config = dict(
    model='masked image model',
    dataset='photos with spoken descriptions (Open Images, Localized Narratives)',
    train_examples=203450,
    image_size=32,
    crop_scale_min=0.7,
    horizontal_flip=True,
    translate=0.12,
    rotation_deg=10,
    method='mae',
    mask_ratio=0.75,
    loss='mse',
    encoder_arch='vit',
    encoder_norm='layernorm',
    encoder_norm_position='res_post',
    encoder_activation='quick_gelu',
    encoder_head_dim=64,
    encoder_fused_qkv=False,
    encoder_bias='all',
    encoder_qk_norm=True,
    encoder_parallel_block=False,
    encoder_moe='expert_choice',
    encoder_num_experts=16,
    encoder_moe_every=1,
    encoder_expert_mlp_ratio=0.25,
    encoder_experts_per_token=1,
    encoder_shared_expert=False,
    encoder_patch_size=[2, 2],
    encoder_layers=10,
    encoder_width=192,
    encoder_positions='learned',
    decoder_width=128,
    norm_pix_loss=False,
    decoder_layers=6,
    optimizer='adamw',
    learning_rate=0.0021,
    beta1=0.9,
    beta2=0.999,
    eps=1e-06,
    max_grad_norm=5.0,
    max_steps=7800,
    batch_size=128,
    epochs=4.9,
    lr_schedule='linear',
    final_lr_fraction=0.01,
    warmup_steps=390,
    weight_decay=0.4,
)
Rows from block 2 of the decoder of a small masked image model, named by matrix and row number. Rows with one number belong to one neuron. Each number is 500 + 25 x the weight over its row's rms, rounded and kept within 0 to 999. All counts start at 0. Numbers have three digits each.
After each neuron's rows are labels from the 100 images, of 14976, where the neuron reaches its highest value: "top examples" is what is common among them. Only what is clearly more common there than usual is listed. The data: photos with spoken descriptions (Open Images, Localized Narratives). In brackets: how many of the 100, against the usual share in percent.
# fc1: MLP up (decoder.2.mlp.fc1.weight, 512x128), inputs 0-42
# fc2: MLP down (decoder.2.mlp.fc2.weight, 128x512, transposed), outputs 0-42

fc1.507:510477518506472512494533516463512508511457439495509511516487485492532514534495538504472500512443497486507496502511466496542506494
fc2.507:494541489462499483535456460494508496503474518496476496485511507487514532459508505470528448483517516499533488502499528489497457541
top examples: text has "black" (26 vs 10)

fc1.69:499512511489533488488478500506528562498486524514461464486496489495506448495483480480502498486519504519483492473505538469524536545
fc2.69:486496505492510519501523519514507478506513485487514512498501471483515482513518495440516463501489496517523508475506491476528486494
top examples: text has "water" (25 vs 8.1)

fc1.24:534565487489498450485497519522534500479523482446466474487474479494500541509515475499496486512512493509505507478492540524524508500
fc2.24:514472499460500480510526546509490506479531482509496497477524485460516482506523494499511506479488505503504523530476512480463466492
top examples: text has "sky" (51 vs 24.7)

fc1.268:504520485493427540522497513419511502499497534502528572507539513526511479464530475481528493531454461487491489494504507503539480494
fc2.268:502518495488477510538484481490501487477475475538527522505425508500458558494494495526531515503535490502500499502490530447483492484
top examples: text has "dark" (34 vs 2.1)

fc1.347:467519472463495483514488466508505513486514504523452488490475504505542497504478496456478496497519496523519499495514519461517518525
fc2.347:499492500495505493507510503514514500486505490472491500479487491496482481508418506609491487499483501516524483494500489504487501500
top examples: text has "grass" (31 vs 10.1)

fc1.495:502482548499495536490515485488497453501520484534531526500525522471554488521501495528530528525496536498535538516511461483452462497
fc2.495:505483500512503549478497468498481485493492511558487500522509478487488498479479491501485559459493498477536491516515485475483536508
top examples: text has "color" (41 vs 13.2); text has "red" (27 vs 3.8)

fc1.370:525526481491426531524487508420494494500504520511523572511543518513518506462541482486522494535477473487513491507508494485512461475
fc2.370:498516490489481511536489475494493495467487466526510521504431505503450542496516495540534499499539499511501493488492509441482496497
top examples: text has "dark" (32 vs 2.1)

fc1.314:484452523493461504515521476501509498508522488482499515513525498523571460513450534486473496510499489529522502471547453485536491531
fc2.314:494527534484480493476489435474471498517510512480477480476490471504557488503487500455467464471539551501534515487525471500531505495
top examples: text has "wall" (45 vs 19.9)

fc1.234:505476534500467509504510508466495475503456497520548543506500518489509485496493528483493505499501487479512492529514460486529486491
fc2.234:490555490502480509525471415467494501488476506490503510495461514505473550460528497469522511469539515509530487500505534470479505525
top examples: text has "dark" (28 vs 2.1)

fc1.384:541522486488459532522480505458474490502512488515513536510546529521528532468528487465551492536541463491471498517508480491458439465
fc2.384:502515479490485508525488472489481502476510469513484518507432504516458518491526484562541496489547489515484482464491481435478509496
top examples: text has "dark" (36 vs 2.1)

fc1.270:473496521490503502496528509487528466520503491504518525513510510520575439505507529484480490490496508515513505518497455483554499523
fc2.270:497524497506494504515480461466500509489500498506503475520485515498537520492467527502453501478504525519524494528504495514503493524
top examples: text has "red" (32 vs 3.8)

fc1.430:506487514493487516507510470505537503495480510493522549510517504501566438517489528474506501513522523506491498507503533495589524515
fc2.430:508525504497484497525475444483493501484469509483522495517511509517526511498562509398485467479524519517544477507498522488513495512
top examples: text has "wall" (45 vs 19.9)

fc1.299:503497507511546502485513514523527490498523542520472426490510502488526512515498488430500490511474500488455498484513520477481555507
fc2.299:469471514505522511517533506536498497488510473509508480491480478479487486529511491499526503552491481516489493503497484449487495490
top examples: text has "white" (30 vs 12)

fc1.70:467488528520505501518519478511479490492476510486488510506514521509584484498516432478498498490529517490489498468470501489468530546
fc2.70:515477533514491544461470472466473484499501502518487502483505520511508544529472499407463475464473515499501495489504490500500493519
top examples: text has "color" (32 vs 13.2)

fc1.462:492502511497514512504494466517532494494488480528492490520493506488529416508480504477508494503577519522504490491496537436554508523
fc2.462:502500502498499506491504433502490496500512510491498496495503491503543509514553498381501470502519502545510490497500512469520488498
top examples: text has "wall" (50 vs 19.9)

fc1.385:514476511507486519522487493510530500495486510470514507511534506482545447525510538489500513502501520504495487505504527504585501524
fc2.385:497518514496491508489495461484474501495487487476515496505515513495531528493561493393471472508530520505530490512497498497513494505
top examples: text has "red" (27 vs 3.8)

fc1.6:505506513495506512510504462521516504491481500520497492529493506486537443507488512478515491500567519521512487491495519466566505543
fc2.6:501502502501497510494497452492495499501510506495507498504504501500531513498557495360500475497522503525514501502503500487513491496
top examples: text has "wall" (41 vs 19.9)

fc1.485:509514536520516501503493488494494476493491473503493464525515503534528460472520463498500506512514522492503480498474514486468497526
fc2.485:478498520497494544533502515503501489513508463490459494507499495538451502531475514487511554452488514524502523471529494493527566513
top examples: text has "red" (29 vs 3.8)

fc1.509:477495509533523547524503517473461452491533495457515514489513499500546495490522476497489503502542512523522491502484466466464503508
fc2.509:520483518515531537491484497514474498496481482514507510501481484492491486478451524525500545449456519490495497504498497486485532493
top examples: text has "color" (32 vs 13.2); text has "red" (30 vs 3.8)

fc1.456:503524466512494465464533507496509534506428496502485491497485488533508507490501511488505487491496496516513488510485473523494494500
fc2.456:491516485529525503541471526496531506467479529491506508470497505521526513483504481440515534539540507525520472491498490508503480497
top examples: text has "grass" (44 vs 10.1); text has "ground" (28 vs 7.5)

fc1.11:508512486497452543521498528454485533501494465491537548505528518504485522470514461451510483506495476468494500488492508480453432450
fc2.11:495516488481491513507483502505489495499503480517482508490449500498472529503427486619531516492523506508494488491495500486501508478
top examples: text has "dark" (28 vs 2.1)

fc1.56:510506496496422510511486494474530490493470514501517602518500507508508428495488522480515498506486507503479490524514528511553489525
fc2.56:499522500489474489557475449484497502478471493507531523506464511517484552486548496413508491490523523524527496519493541478474495505
top examples: text has "dark" (31 vs 2.1)

fc1.371:511472501515433502484488513433513443502475518535511534494518504516498482506473548485517523524478484478469501524517475514555501496
fc2.371:498538498491481479555460446500491496475468505503506512510475520514459533490505499536517523484531515524526499512510545480461507511
top examples: text has "dark" (33 vs 2.1)

fc1.320:494501509496497509513504459509519519482478498508497502525499498485547446515484514479513494507560522520512488498505518454553520555
fc2.320:501507489502499510488495450492492503500511504488506496495505499510527508502558498361495476501528505524519493498507505490505491499
top examples: text has "wall" (49 vs 19.9)

fc1.459:506489515505507521500496512495492431509450488480506498513509485502503484505525489524502492495508509498515507508461506527447469489
fc2.459:502500506503496509484487505508490486494521490524495495545501504490493486488517496515517562483494508505513512513497514510466512486
top examples: text has "color" (38 vs 13.2); text has "red" (36 vs 3.8)

fc1.4:475468499491479511504538508502491517513464463504520519521491481497533462505474534457504502527463504518526511522514476515483513529
fc2.4:475514499498486492480491467478498504467505523495522487466519496522528517488498501370494482501529526481532478498490510519505500510
top examples: text has "grass" (26 vs 10.1)

fc1.17:496504509489513510499496468516536483493486484525498485519487506486531426505485494467506492511582513519505497489495549425551502506
fc2.17:496495501495506500494499425507489492500517505493499498499504499507544503505537495384497471498514505554514492501504502459522488494
top examples: text has "wall" (46 vs 19.9)

fc1.329:503497511493507511516501459508524522487473501498497497522513504482526440504491519487500499503537537523505492501514513468557518543
fc2.329:503507494495498499493495464497491499498512506484512496506506505503525505492573497359497473505520502518515499502501502484507493504
top examples: text has "wall" (48 vs 19.9)

fc1.438:496482501499527520449509584509523504508493485501514454502512497481456448510523503432490490522480472449498511504494488477547510505
fc2.438:491488514508504493503503510506497503494501499512480496489484491524477449506410501620504497504515501497505488497494493495495501504
top examples: text has "white" (30 vs 12)

fc1.474:542521496476540513484457497469493500486504536501486447506482543482503486486473519489528513471505500492525473490515520452466516517
fc2.474:495469476535503505479545538517513501492528485463510502475463495491511507519505478492462485481489486527533504498476529454499483507
top examples: text has "white" (33 vs 12)

fc1.339:528522490494493495508512491544509471457528527524527517517500543512507492499524452552531504486426515479498498507508501491499473520
fc2.339:564490488487515498544487513529535502495484517493522529538518513467481480518544515494461503503482465476517485505524489531460455483
top examples: text has "sky" (51 vs 24.7)