A small masked image model, trained from scratch.
Training: adamw at rate 0.0021, 7800 steps.
Rows from block 3 of the decoder of a small masked image model, named by matrix and row number. Rows with one number belong to one neuron. Each number is 128 + 32 x the weight over its row's rms, rounded and kept within 0 to 255. All counts start at 0.
After each neuron's rows are labels from the 100 images, of 14976, where the neuron reaches its highest value: "responds to" is what is common among them. Only what is clearly more common there than usual is listed. The data: photos with spoken descriptions (Open Images, Localized Narratives). In brackets: how many of the 100.
# fc1: MLP up (decoder.3.mlp.fc1.weight, 512x128), inputs 64-127
# fc2: MLP down (decoder.3.mlp.fc2.weight, 128x512, transposed), outputs 64-127

fc1.78 [152 139 192 116 122  51  23 157 140  87  93 145  94 128 144 161 163 185 206 168 130 116 141 129 121 152 137 146 127 136 141 133 111 150 125 109 148 119  92 157 126 149 160 120  52 137 110 115 137 201 120 129  91 133 122 120 137 119  71 135 127 131 127 143]
fc2.78 [ 71 115 139 130 133  94 100 171 102 167 133 128 142 137 127 172 151 179 193 111 115 103 113 108  81 170 155 147 138 184 139 149 109 103 130 101 183  96  99 151 112 144 150 148  56 123 131 155 137 168 122 160 117 106 127  87  41 119 138 119 170 128  85 117]
responds to: text has "lights" (34)

fc1.34 [146  76 121 108 123 139  34 137 138  75  82 130 111 187 161 136 203 148 158 186 143 158 174 135 124 191 108 188 156 131 120 124 107 114 135  89 119 103 113 184 141 123 126 117 167 139  92  73 138  90  95 127 189 121  70 156 114 102 149 120 137 122 144 142]
fc2.34 [ 48 161 193 205 132 106 107  72 154  53 122 123 111 118 203 132 118 148 199 184 113 120 150 181  86 149 126 128 119 169 137 190 174 165 148  95 145  87 132 142 117 154 198 151 124  98 144 146  77 141 133 112  58 158 101  98 100 140 154 138 150  92  96 130]
responds to: text has "sky" (50)

fc1.167 [159 148 191 133 110  71  39 183 102 100 103 157  95 116 142 136 178 182 227 185 148 114 156 145  79 179 121 112 144 134 139 138 129 178 132 109 123 131  62 164 132 121 153 101  63 131 127 116 165 188 111 117 101 103 125 133 129 103  75 124 125 131 116 147]
fc2.167 [131  96 152  77 127  94 107 177 130 145 135 116 134 141 124 182 135 158 165 117 125 102 103 102  72 174 160 149 135 203 150 128 110 117 135 115 147  74 115 137 117 139 151 150  73 133 132 179 177 161 118 170 134 110 142 107  33  93 125 137 164 153 100 129]
responds to: text has "lights" (31)

fc1.193 [168  72 215 167 116 117  90 156 181 195 120 165 156 130 140 145 179 163 146  62 119 108 146  58  71 142 147 168 109 105 120 162  95 140 108 102 151 110 112 188 110 145 181 130  91 140 115 114 138 150 117 105 126 124 165 119 114 107 139 130 116 123 131 132]
fc2.193 [ 41 147 109 255 134 127 113 122   3 147 108 117 123 129 120 146 137 138 184 132 118 128 114 138 116 147 134 137 124 137 182 108 151 127 140 144 149 132  78 158 134 136  89 133 109  87  85 119  67 155 123 115 104 104 128 114 111 136 128 121 157 110 100 114]
responds to: text has "dark" (25)

fc1.264 [ 34  94 143 190 107 127 112 178 101 205 137 124 131 141 130 114 169 119 203 131 134 139 122  82 153 146  71 162 179 130 110 182 133  89 113 103  91 155 123 140 123 105 140  92 125 123 149 143 124  99 108 150  94  73 157 157 123  97  70  99 144 119 117 133]
fc2.264 [ 23 142 156 218 113 147 126  77   7 116 133 100 132 122  88 146 116 123 163 100 121 145 101 117 124 161 114 135 123  96 179 130 106 145 143 178 145 115  86 138 153 131  49 120 116  95  94 138  80 140 153 134 130 127 126 138 142 145 119 167 165 116 114 124]
responds to: text has "red" (26)

fc1.416 [204 123  59  63 187 197 138 147 153 124 120 140 139 136 109 145 103 118  57 149 105 138 122 174 140 149 162 121 133 156 124 115 147 162  98 157 151 119 161  79 123 144 117 160 132 140 129  82 137 105  93 130 172 158  71 116  77 126 137 125 145 162 149 106]
fc2.416 [237 126 156   0 144  70 130 125 249 122 124 134 114 127 134 122 118 123  57 159 124 132 132 130 102 100 133 118 118 152  89 122 107 137 129 108 123 149 132 119 126 113 181 133 138 146 155 115 190 104 133 158 170 151 122 152 141  95 114 123 111 136 150 153]
responds to: text has "sky" (60); text has "trees" (60)

fc1.265 [129 101 127 129 104  76  77 213 102 188 125 181 109 124 145 140 206 127 126 101 147 158 107 146 110 147 106 184 163 158 140  61 130 126 166 148 139 204  93  81 148 147 150 115  82  88 121 101 154 159 123 148 125  78 134 132  95 105  87 143 162 121 109 161]
fc2.265 [206 107 150   0 144 114 156 132 208 120 167 129 138 117 126 125 107 117  59 137 122 136 105 119 124 110 125 122 111 120 108 153 114 125 118 112 141 109 178 122 112 119 126 127 149 127 202 145 168 108 144 162 150 133 131 125 110 121 103 130 120 130 147 144]
responds to: text has "water" (31)

fc1.218 [142 114 184 137  95 114  84 136 125 116 120 169  97 147 171 121 100  91 143  95 159 152 127 161 173 148 139 173 144 127  67 119 113 128 120 135 101  98 160 130 128 146 142 127 113 130 104 103 149 101 120  75 166 178 168 121 139 134 166  73 163 160  97 133]
fc2.218 [ 68 148 132 155 135 133 137 132 124 111  99 162 158 149 151 128 106 125 144 151 129 115 200 118 119 159  98 154 157 162 160  82 118 106 187 127  96 119  89 133 215 107  87 164 128 130 157 105 131 123 140 180 161 202 108 174 142 137  69 101 110 137  93 126]
responds to: text has "color" (31)

fc1.38 [114 140 140 137 127 159  90 151 225  92  99 111 133 163 131 153  92 142 103 115 111 163 112 143 110 123 169 161 113 136 132  91 111 102 132 124 132 106 169  63 130 113 134 182 102 121 137 125 163  62 146 144 163 157 147 117  81 142 217 147 126 111  93 114]
fc2.38 [184 120 100  88 110  83 132 111 209 138  82 144 139  68 143 113 108 106  71 201 121 119 155 148 152 103 118 144 121 133 128 142 148 160 139  93 107 128 157 140 143 128 123 109 141 146 139  71 152 144 139 149 146 207 143 140 127  96  91 136 134 117 136 157]
responds to: text has "sky" (59); text has "water" (28)

fc1.352 [141 160 153 117 119  94 141 170 122 104  99 162 145  93 172 139  90 144 123 112 130 130 150  49  82 120 106 155 145 131 106 211 131 131 165 112 131 156 171 128 136 141 129 136 153 119  77 106 115 135 156  97 117 209 191 157  89 149 162 127 106 117 159 154]
fc2.352 [114 149 113 175  80  81 102 129 142 164  55 154 149 143 126 137  84 138 108 151 113 160 153 135 116  88 133 149 134  88  89  95  91  41 133  72 131 144 136 125 112 124  94 144 108  94  48 194 193 151 106 125  80 158 150 130 136 161 162 105 130 137 105 115]
responds to: text has "color" (35)

fc1.296 [124 219 166 130 150  67 158 110 162 116  95 120 113  78 144 122 145 107 139 193 145 126 125 104 132 116 113 104 150 118 118 143 147 151 110  71 112 180 146 163 155 107 145 114 178 136 137 115 183 117 151 121 106  79  89 161 155 121 103 115 112 118 152 152]
fc2.296 [142  66  98 126 152 212 176 121 170 116 173 110  94 118 120  95  85 107  90 117 151 178  95 141 145 136 138  75 117 147 112 117 138 118 102 133  70  73 104  78 140  94 143 123 145 138  92 125  69  62 136 149 163 146 141 140 137  99 196 133 136 139 138 136]
responds to: text has "sky" (59)

fc1.401 [160  81 177 161  95 151  59 128  91  83 114 150 149 120 140  52  89 100 138 150  90 202  89 119 140 155  45 165 146 135 107 163 114 122 171 128 123 108 143  87 132 153 152 117 114  72 120  94 164  40  88 112 146 137 124 110 114 164 109  96 161 134 123 162]
fc2.401 [ 94 136 149 197 152 140 132 126 146 107  96 135 141 116 114 110  75 106 131 117 106  94 145  82 148 160 139 144 134 169 154 124 112 114 114 144  86  72 105  74 122 129 128 158 128 161 133 148 147 117 136 190  96 167  89 162 150 121  65 141 126 101  78  84]
responds to: text has "color" (32); text has "red" (31)

fc1.249 [190 180 185 144 162  47  87 133 197 126  70 134  75 112 139 127 163 172 158 141 131 107 150 132 112 132 139 121 116 170 127 150 120 155 138 110 157 155  91 199 106 138 165 125  63 152 108 101 125 164 109 118 107 129 135 124 141 109 121 116 114 121 136 151]
fc2.249 [  3 127 132 255 112 119 109 112  19 146 111 114 120 134 128 149 160 145 216 132 122 108 121 126 104 161 132 141 135 140 162 121 137 120 129 129 154 108  66 145 135 134 126 132 100 106  88 122  72 158 107 101 117 136 127 113 116 125 137 119 149 119  98 122]
responds to: text has "dark" (30)

fc1.116 [164 127 166 147 134 108 162 164 115 150  96 150 151 110 130 161 121 151 133  43 114 106 153 100  62 126 127 142 113  63 117 164  98 124 109 117 166 163 112 197 120 144 135 128 112 150  61 131 122 163 116 114 126 188 160 128  96  95 106 133 118 128 127 127]
fc2.116 [ 52 152 104 255 143 132 127  99  59 119 116 132 129 114  61 130 158 126 184 124 122 121 101 142  84 138 122 136 119 135 160 130 145 112 139 157 148 148  94 159 134 135 102 137 122 100 104 130  86 148 162 137  99 111 141 121 107 152 133 128 164 108  83 124]
responds to: text has "standing" (48)

fc1.421 [197  91 131 124  54 153   0 126 145  92  97 159 130 154 129 117  44 134 116 123 124 202 138 167  98 121 109 154 135 168 106 135 118 149 139 130 137 112 202  77 132 141 131 124 111 108  92  68 153 162 120 132 167 123 214 133 137 185 126 115 132 152 134 161]
fc2.421 [241 178 137  67 121  88 159 133 249  99 138 151 125 114 151 112  87 128  74 184 129 134 121 116  95 100 118 121 137 137  88 130 108 121 105  78 123 126 150 128 119 144 164 147 130 137 185 117 188 125 152 177 133 128 158 131  91 101 105 117 113 148 152 136]
responds to: text has "color" (32)

fc1.367 [142 100  71 121 108 187 175 109 124 198 121 125 177 120 115  88 137 104  72  23 103 130 109  47 102 148 122 137  95 105 117 139  82 111  98 140 119 108 163  98 109 120  83 126 130 141 107 157 159 118 109 114 148 122 159 131 127  78 156 140 106 148 125 139]
fc2.367 [ 66 105 144 183 122  87 111 166  99 132 158 154 127 134 160 151 125 155 193 148 111 128 133 136 131 155 144 141 165 170 171 170 140 145 149 165 161 116  75 127 120 158 125 165 123  96 117 141  60 156 106  86  90 122 129  83  63 136 102 146 153 113  36 102]
responds to: text has "white" (30)

fc1.387 [122  83 100 119 160 179 117 149 165 134 112 140 142 126 108 153 160 144  95  51  98 179 135 121 118 129 142 162  95 148 118 146 124  96 158  93 152  82 107 153  94 172 104 135 107 118  91  70 166 125 122 115 187  66 124 122 104 163 152 149 128  92 134 107]
fc2.387 [ 35 139  94 255 126 142 133 102  72 162 116 126 139 124 134 127 141 127 176 128 123 143 130 145 123 109 117 123 119  95 152 106 142 139 141 148 130 157 119 157 123 133 103 141 129 113  85 114  63 138 157 100  86 140 118 121 116 153 139 120 131 114 102 114]
responds to: text has "water" (34)

fc1.371 [115  97 165 141  73  50  36 193 113 134 128 158 111 103 179 109 145 160 230 145 146 119 167 136  49 153  76 106 154 117 127 129 123 144 128  97  95 157 114 155 128  92 141 108  88 123 135 142 150 126 103 128  98  84 147 140 104 100  93 125 127 122 126 145]
fc2.371 [ 95  85 118 171 120 151 109 126  41  97 116 134 137 122 122 185  89 129 141  76 125 181 124 123 116 149 114 155 101 174 136 113 102 131 129 133 154 103 140 126 148 133  87 139 102 109 154 183 127 148 146 160 136 104 175 123  92 148 131 149 172 124 107 133]
responds to: text has "wall" (40)

fc1.191 [145 161 197 146 136  31  28 179 124  86 103 148 105 128 146 144 162 184 236 122 164 107 148 114 108 145 117 126 136 133 124 141 122 127 140 107 136 171  96 194 141 134 158 108  75 137  99 129 145 180 112 109 105 119 147 129 132 112 115 137 118 128 123 151]
fc2.191 [ 62 108 138 167 130 130 100 131  84 168 146 124 134 157 116 176 148 162 189  93 114 112 122 110  79 154 165 153 121 181 154 162  96 104 134 116 165 111  76 140 101 145 131 144  60 110 118 157 123 176 132 137 114 115 138  85  33 127 137 156 163 125  88 120]
responds to: text has "person" (35); text has "lights" (27)

fc1.135 [195 139 169 133 178  94 101 129 174 133 102 136 134 114 120 118 147 158 122 113 105 145 131  80 168 110 151 168 128 143 126 165 126  96 118 107 163 143 115 153  93 148 115 144  67 141 142 115 211 148 130 131 136  79 180 107 172 125 125 143 115  97 128 129]
fc2.135 [ 26 137 118 213 124 130  99 132  79 186 137 177 132 155 129 164 162 163 169 106 118  99 122 135  60 137 163 148 136 114 144 141 156 148 148 110 149  92  57 158 122 138 144 147  83  90  89 159  39 163 112 122 110 133 105  81  93 136 123 123 151 115  96 105]
responds to: text has "dark" (32)

fc1.197 [161 133 126  97 135 102 103 177 139 136 127 186 137 127 135 127 132 131 135 169 142 207 112 169 111 180 122 148 200 155 140 101 162 166 153 132 148 147 160 102 159 155 120 143 120  98 174 127 178  73 151 153 104 110 176  76 122  93 122 149 192 159 137 106]
fc2.197 [233 114 157   0 126 104 125 140 223 120 155 142 125 131 123 114  97 135  83 137 125 132 112 122 120 121 115 113 151 134 111 137 101 140 115 125 127 140 172 108 128 116 125 120 138 122 213 143 194 117 133 156 168 138 142 132  99 119  98 137 126 152 146 131]
responds to: text has "sky" (53)

fc1.350 [108 152 171 125  92 119 121 121 160  94 111  96 141 134 150 133 171  66 141  57 139 113 117 131  95 104 153 160 175  97 154 157 123 107 122 129 118 126  90 160 107 133 130 160 153 152 126 168 133  62 131  80 131  68 138 137 146 105 146 156 123 127 115 154]
fc2.350 [ 20 155 135 207 117 155 137 101  73 156 117  63 137  94 137 127  88 115 171  77 141 150 129 100 150 148  80 141 107  79 136 169 103 132 128 162 187 118 113 195 189 106 100 107 115 114 154 142  89 148 160 107  94 135 132 127 162 136 103 147 115 164  78  94]
responds to: text has "water" (26)

fc1.82 [195 163  84 139 144 145 175 177 167  93  83 171 119 122  97  87 182  68  53 144 140 122 117 146  92 126 133 115  96  82 125 107 136 120 130 118 119 113  92  87 137 113 133 121 185 142 102  67 144  83 128 116 173 123 159 151 111 100 166  87 129 112 142 127]
fc2.82 [ 31 149 163 225  96  79 106 106 115 131  97 113  94 138 147  78 165 111 206 160 144 104 130  95 110 125 122 109 137 160 151 133 156 123 121 125  91 163 115 166 175  93 142 119 165  74 125 110 110  91 120  95  90 168 153 141 102 104 144 119 148  97 110 133]
responds to: text has "sky" (50)

fc1.391 [154 174 161 117 126 144 180  94 150 103  65 129  99 106 129 117 111 106 113 107 129  95 136 133  93 175 115  73  77  58 110 143 125 166  98  73 147 112 101 153 128 114 170  94 126 169  58  96 156 121 141 103 100 116  65 144 117  66 108 132  83 157 156 142]
fc2.391 [ 36 150 139 255 111 123 138 116  71  91 115  92 110 106 154 136 141 135 210 122 124 128 134 137 106 155 109 117 147 152 152 138 155  98 118 133 143 134  80 137 126 142 121 141 120  78 112 114  46 141 133  84  94 140  96 126 121 156 146 126 133 114  92 138]
responds to: text has "blue" (25)

fc1.183 [187 136 121 132 210 143  81  61 127  59 103 134  92  99 106 109  89 131 119 118 130 150 114 159 135 154 117 110  83 154 112  65  95 106 173 138 146 207 136 178 119 139 135  88 125 150 130  89 120 120 141 150 115  85 132 137 127  87 183 136 116 150 161 158]
fc2.183 [ 99 174 117 255 163 178 122 163  75 108 128 167 127 135 102 126 112 122 119 138 132  82 124 111 124 124 112 128 119  93 165 159 171 121  58 123 143 176 141 175 118 134 141 121 123 113 138 129  93 131 119 155  62  94 133 118 105 156 138 113 164  81 101  85]
responds to: text has "text" (25)

fc1.16 [143 131 144 123 117  70  58 162 159  70  75 149  97 171 177 122 199 133 134 180 155 154 148 131 146 162  97 175 174 100 119 119 159 114 138 110 125 136 122 135 148 118 111 123 181 139  86  88 168  89 104 105 143 114  97 177 121 114 153 134 132 147 140 152]
fc2.16 [ 50 123 181 176 122 103 125  83 121  75 136  88  91 135 214 112 167 141 206 165 130 139 139 197  69 143 120 122 101 187 143 122 147 137 137  94 126  87  98 139 131 134 192 151 132  95 108 126  60 110 124 136 102 154  65 106 118 121 160 140 154  96 121 146]
responds to: text has "white" (30)

fc1.104 [116 130 192 107 109  68   0 172 126 104 113 163 109 119 137 201 148 181 239 181 117 121 151 134  92 144 129 161 137 103 126 125 120 138 148 100 132 152 103 154 140 153 156 125  52 126 115 129 154 212 138 122 106 130 157 119 103 114  76 147 126 117 124 135]
fc2.104 [151  96 128  77 137  91  99 160 151 146 171 134 132 141 116 173  89 151 141 109 118 125 114 132 113 124 155 141 136 148 141 162 112 104 129 105 158 102 151 142 111 143 129 147  63 125 179 153 162 162 132 177 126 122 147  89  14 124 115 138 163 159 106 115]
responds to: text has "lights" (29)

fc1.281 [100  96 190 130  80 101  75 250 126 135 161 170  97 108 106  70 154 114 104 110  90 156 128 160 151 118 127 176 177 138  92 116 139  96 138 121 153 154 158 118  87 156 143 135 116 141 155 121 105 115  77 161 118  88 121  83 178 148 160 169 147 131 117 143]
fc2.281 [115 159 116  88 146 153 159 134 124 102 144  91 128  88 155 138  99 132 130 132 175 113 125  81 137 106 122 140 144  70 138 153  82 164 120 129 100 143 141 121 169  97 124 110 103 119 146 146 121 187 125 156 174 176 119 107 159 127 130 239 100 159 152 118]
responds to: text has "water" (26)

fc1.298 [153 110 116  98 166 148  92 232 112 125 132 196 118 133 122 140 142 112  80 157 132 145 110 183 153 124 140 147 152 128 144  90 151 160 124 133 166 184 159  50 116 150  96 167 124  87 140  94 151 110  94 152 160  93 143 134  54 126 132 116 179 155 115 131]
fc2.298 [220 115 142   0 130  88 140 148 231 119 145 142 131 128 133 111 102 118  58 133 128 125 119 119 126 102 124 126 119 131  97 122 108 132 119 113 122 142 155 108 127 123 151 116 139 147 181 130 180 120 137 159 172 139 141 141 127 115 113 134 119 144 153 144]
responds to: text has "white" (33); text has "color" (32)

fc1.407 [196  59 125 101  84  65 121 169 153 126  98 179 144 133 120 100 129 126  68 103 115 175  93 147 166  57 136 143 158  76 108 145 118 121  92 166 152 157 137  58  96 138  98 146  67 138 198 120 145 128  70 140 168  66 149 106 181  79 146 110 132 154 121 112]
fc2.407 [ 87 117  53 229 171 199 128 152 133 134 117 181 159 127 102 160 115 155  73 101 113 106 131 156  83 118 142 132  97  79  84 138  92 193 133 180 146 106 181 148  95 156  83 147 115 147  41 191  88 149 146 104 146 111 148 110 163 167 157 133 108 148 127  88]
responds to: text has "dark" (25)

fc1.59 [210 111 103  84 116 164  65 111  56 133 140 176 146 107 144  93  14 112 133 226 114 162 135 153  94 151 125 159 120 103 129  98 138 166 150 140 128 122 146  98 144 124 130 129 106 113 122 131 153 135  99 138 176 124 140 113 120 169 108 101 129 154 114 142]
fc2.59 [236 126 162  53 126  89 116 163 218 102 111 148 121 141 109  99 104 136  56 184 129 122 119 137  97 138 119 134 130 208  80 145 102 112 127 110 138 103 129 123 115 122 164 144 116 146 160 157 229 107 126 171 174 145 145 133 118 120 109 128 125 124 137 149]
responds to: text has "sky" (56)

fc1.158 [126 104 105 151 136 108 186 135 115 193 172  87 118 159 170  52 193 176 111  95  88 171 151 114 122 140  90 181 137 150 145  89  97 119 114 108 177  90 125 130 113 103 141 151 152  94 108 144 140 135  87 156 106 161 102 112  97 126 153 147 136 141 123  55]
fc2.158 [ 91 124 123  79 154 212 149 154  80 160 118  98  86  77 133  98 179 190 177 154 155 163 154 159  82 120  81 144  84 123 117 160 156 124 134 164  66 136  91  95  95  84 126 132 134  97 141 138  80 138 109 121 168 143  97 173 133 117 114 106 121 139 181  92]
responds to: text has "grass" (26)

fc1.390 [147 170 119 141  91 176 142  98 148 149 112 157 132 125 138  99 132 117 102 183 121 144  96 128  33 120 123 152  69 116 118  60  89 172 131 110 128  74  18  91 109 130 148 141 129 123 129  73 116 144 143 134 130 122 151 124  96 157 115  96 144 124 132 158]
fc2.390 [ 62 107  63 203 109 146 127  79 131 148  94  81  88 108  90 104 148 105 138 141 142 174 120 121 174 161 112 102 145 153 134 130 111  87 111 142 124 107 185 184 148 115 147 102 135  99 131 112 135  98 132 132 160  90 138 146 180 112 140 125 114 120 114 131]
responds to: text has "white" (29)

fc1.436 [188  83 104 101 192 136 207 154 113 163 146 126 147  85  86 118 199 148 132  55 131 134 134 144 152 107 158 112 117 160 142 163 132 185 126 116 175 131  90 162 129 176 121 147 142 162 135 133  90 150 164 144 151 103  89 109 153 137 106 147 120 125 143 101]
fc2.436 [122 129 150 104 136 147 152 137 182 142 181 153 109 139 159 111 139 146 144 123 143 122 151 124  76  65 109 126 112 119 125 163 152 121 118 140 133 167 185 168 144 117 152 111 132 151 104 119 126 113 176 129 119  82 117 102  95  98 150 131 134 130 137 124]
responds to: text has "color" (36)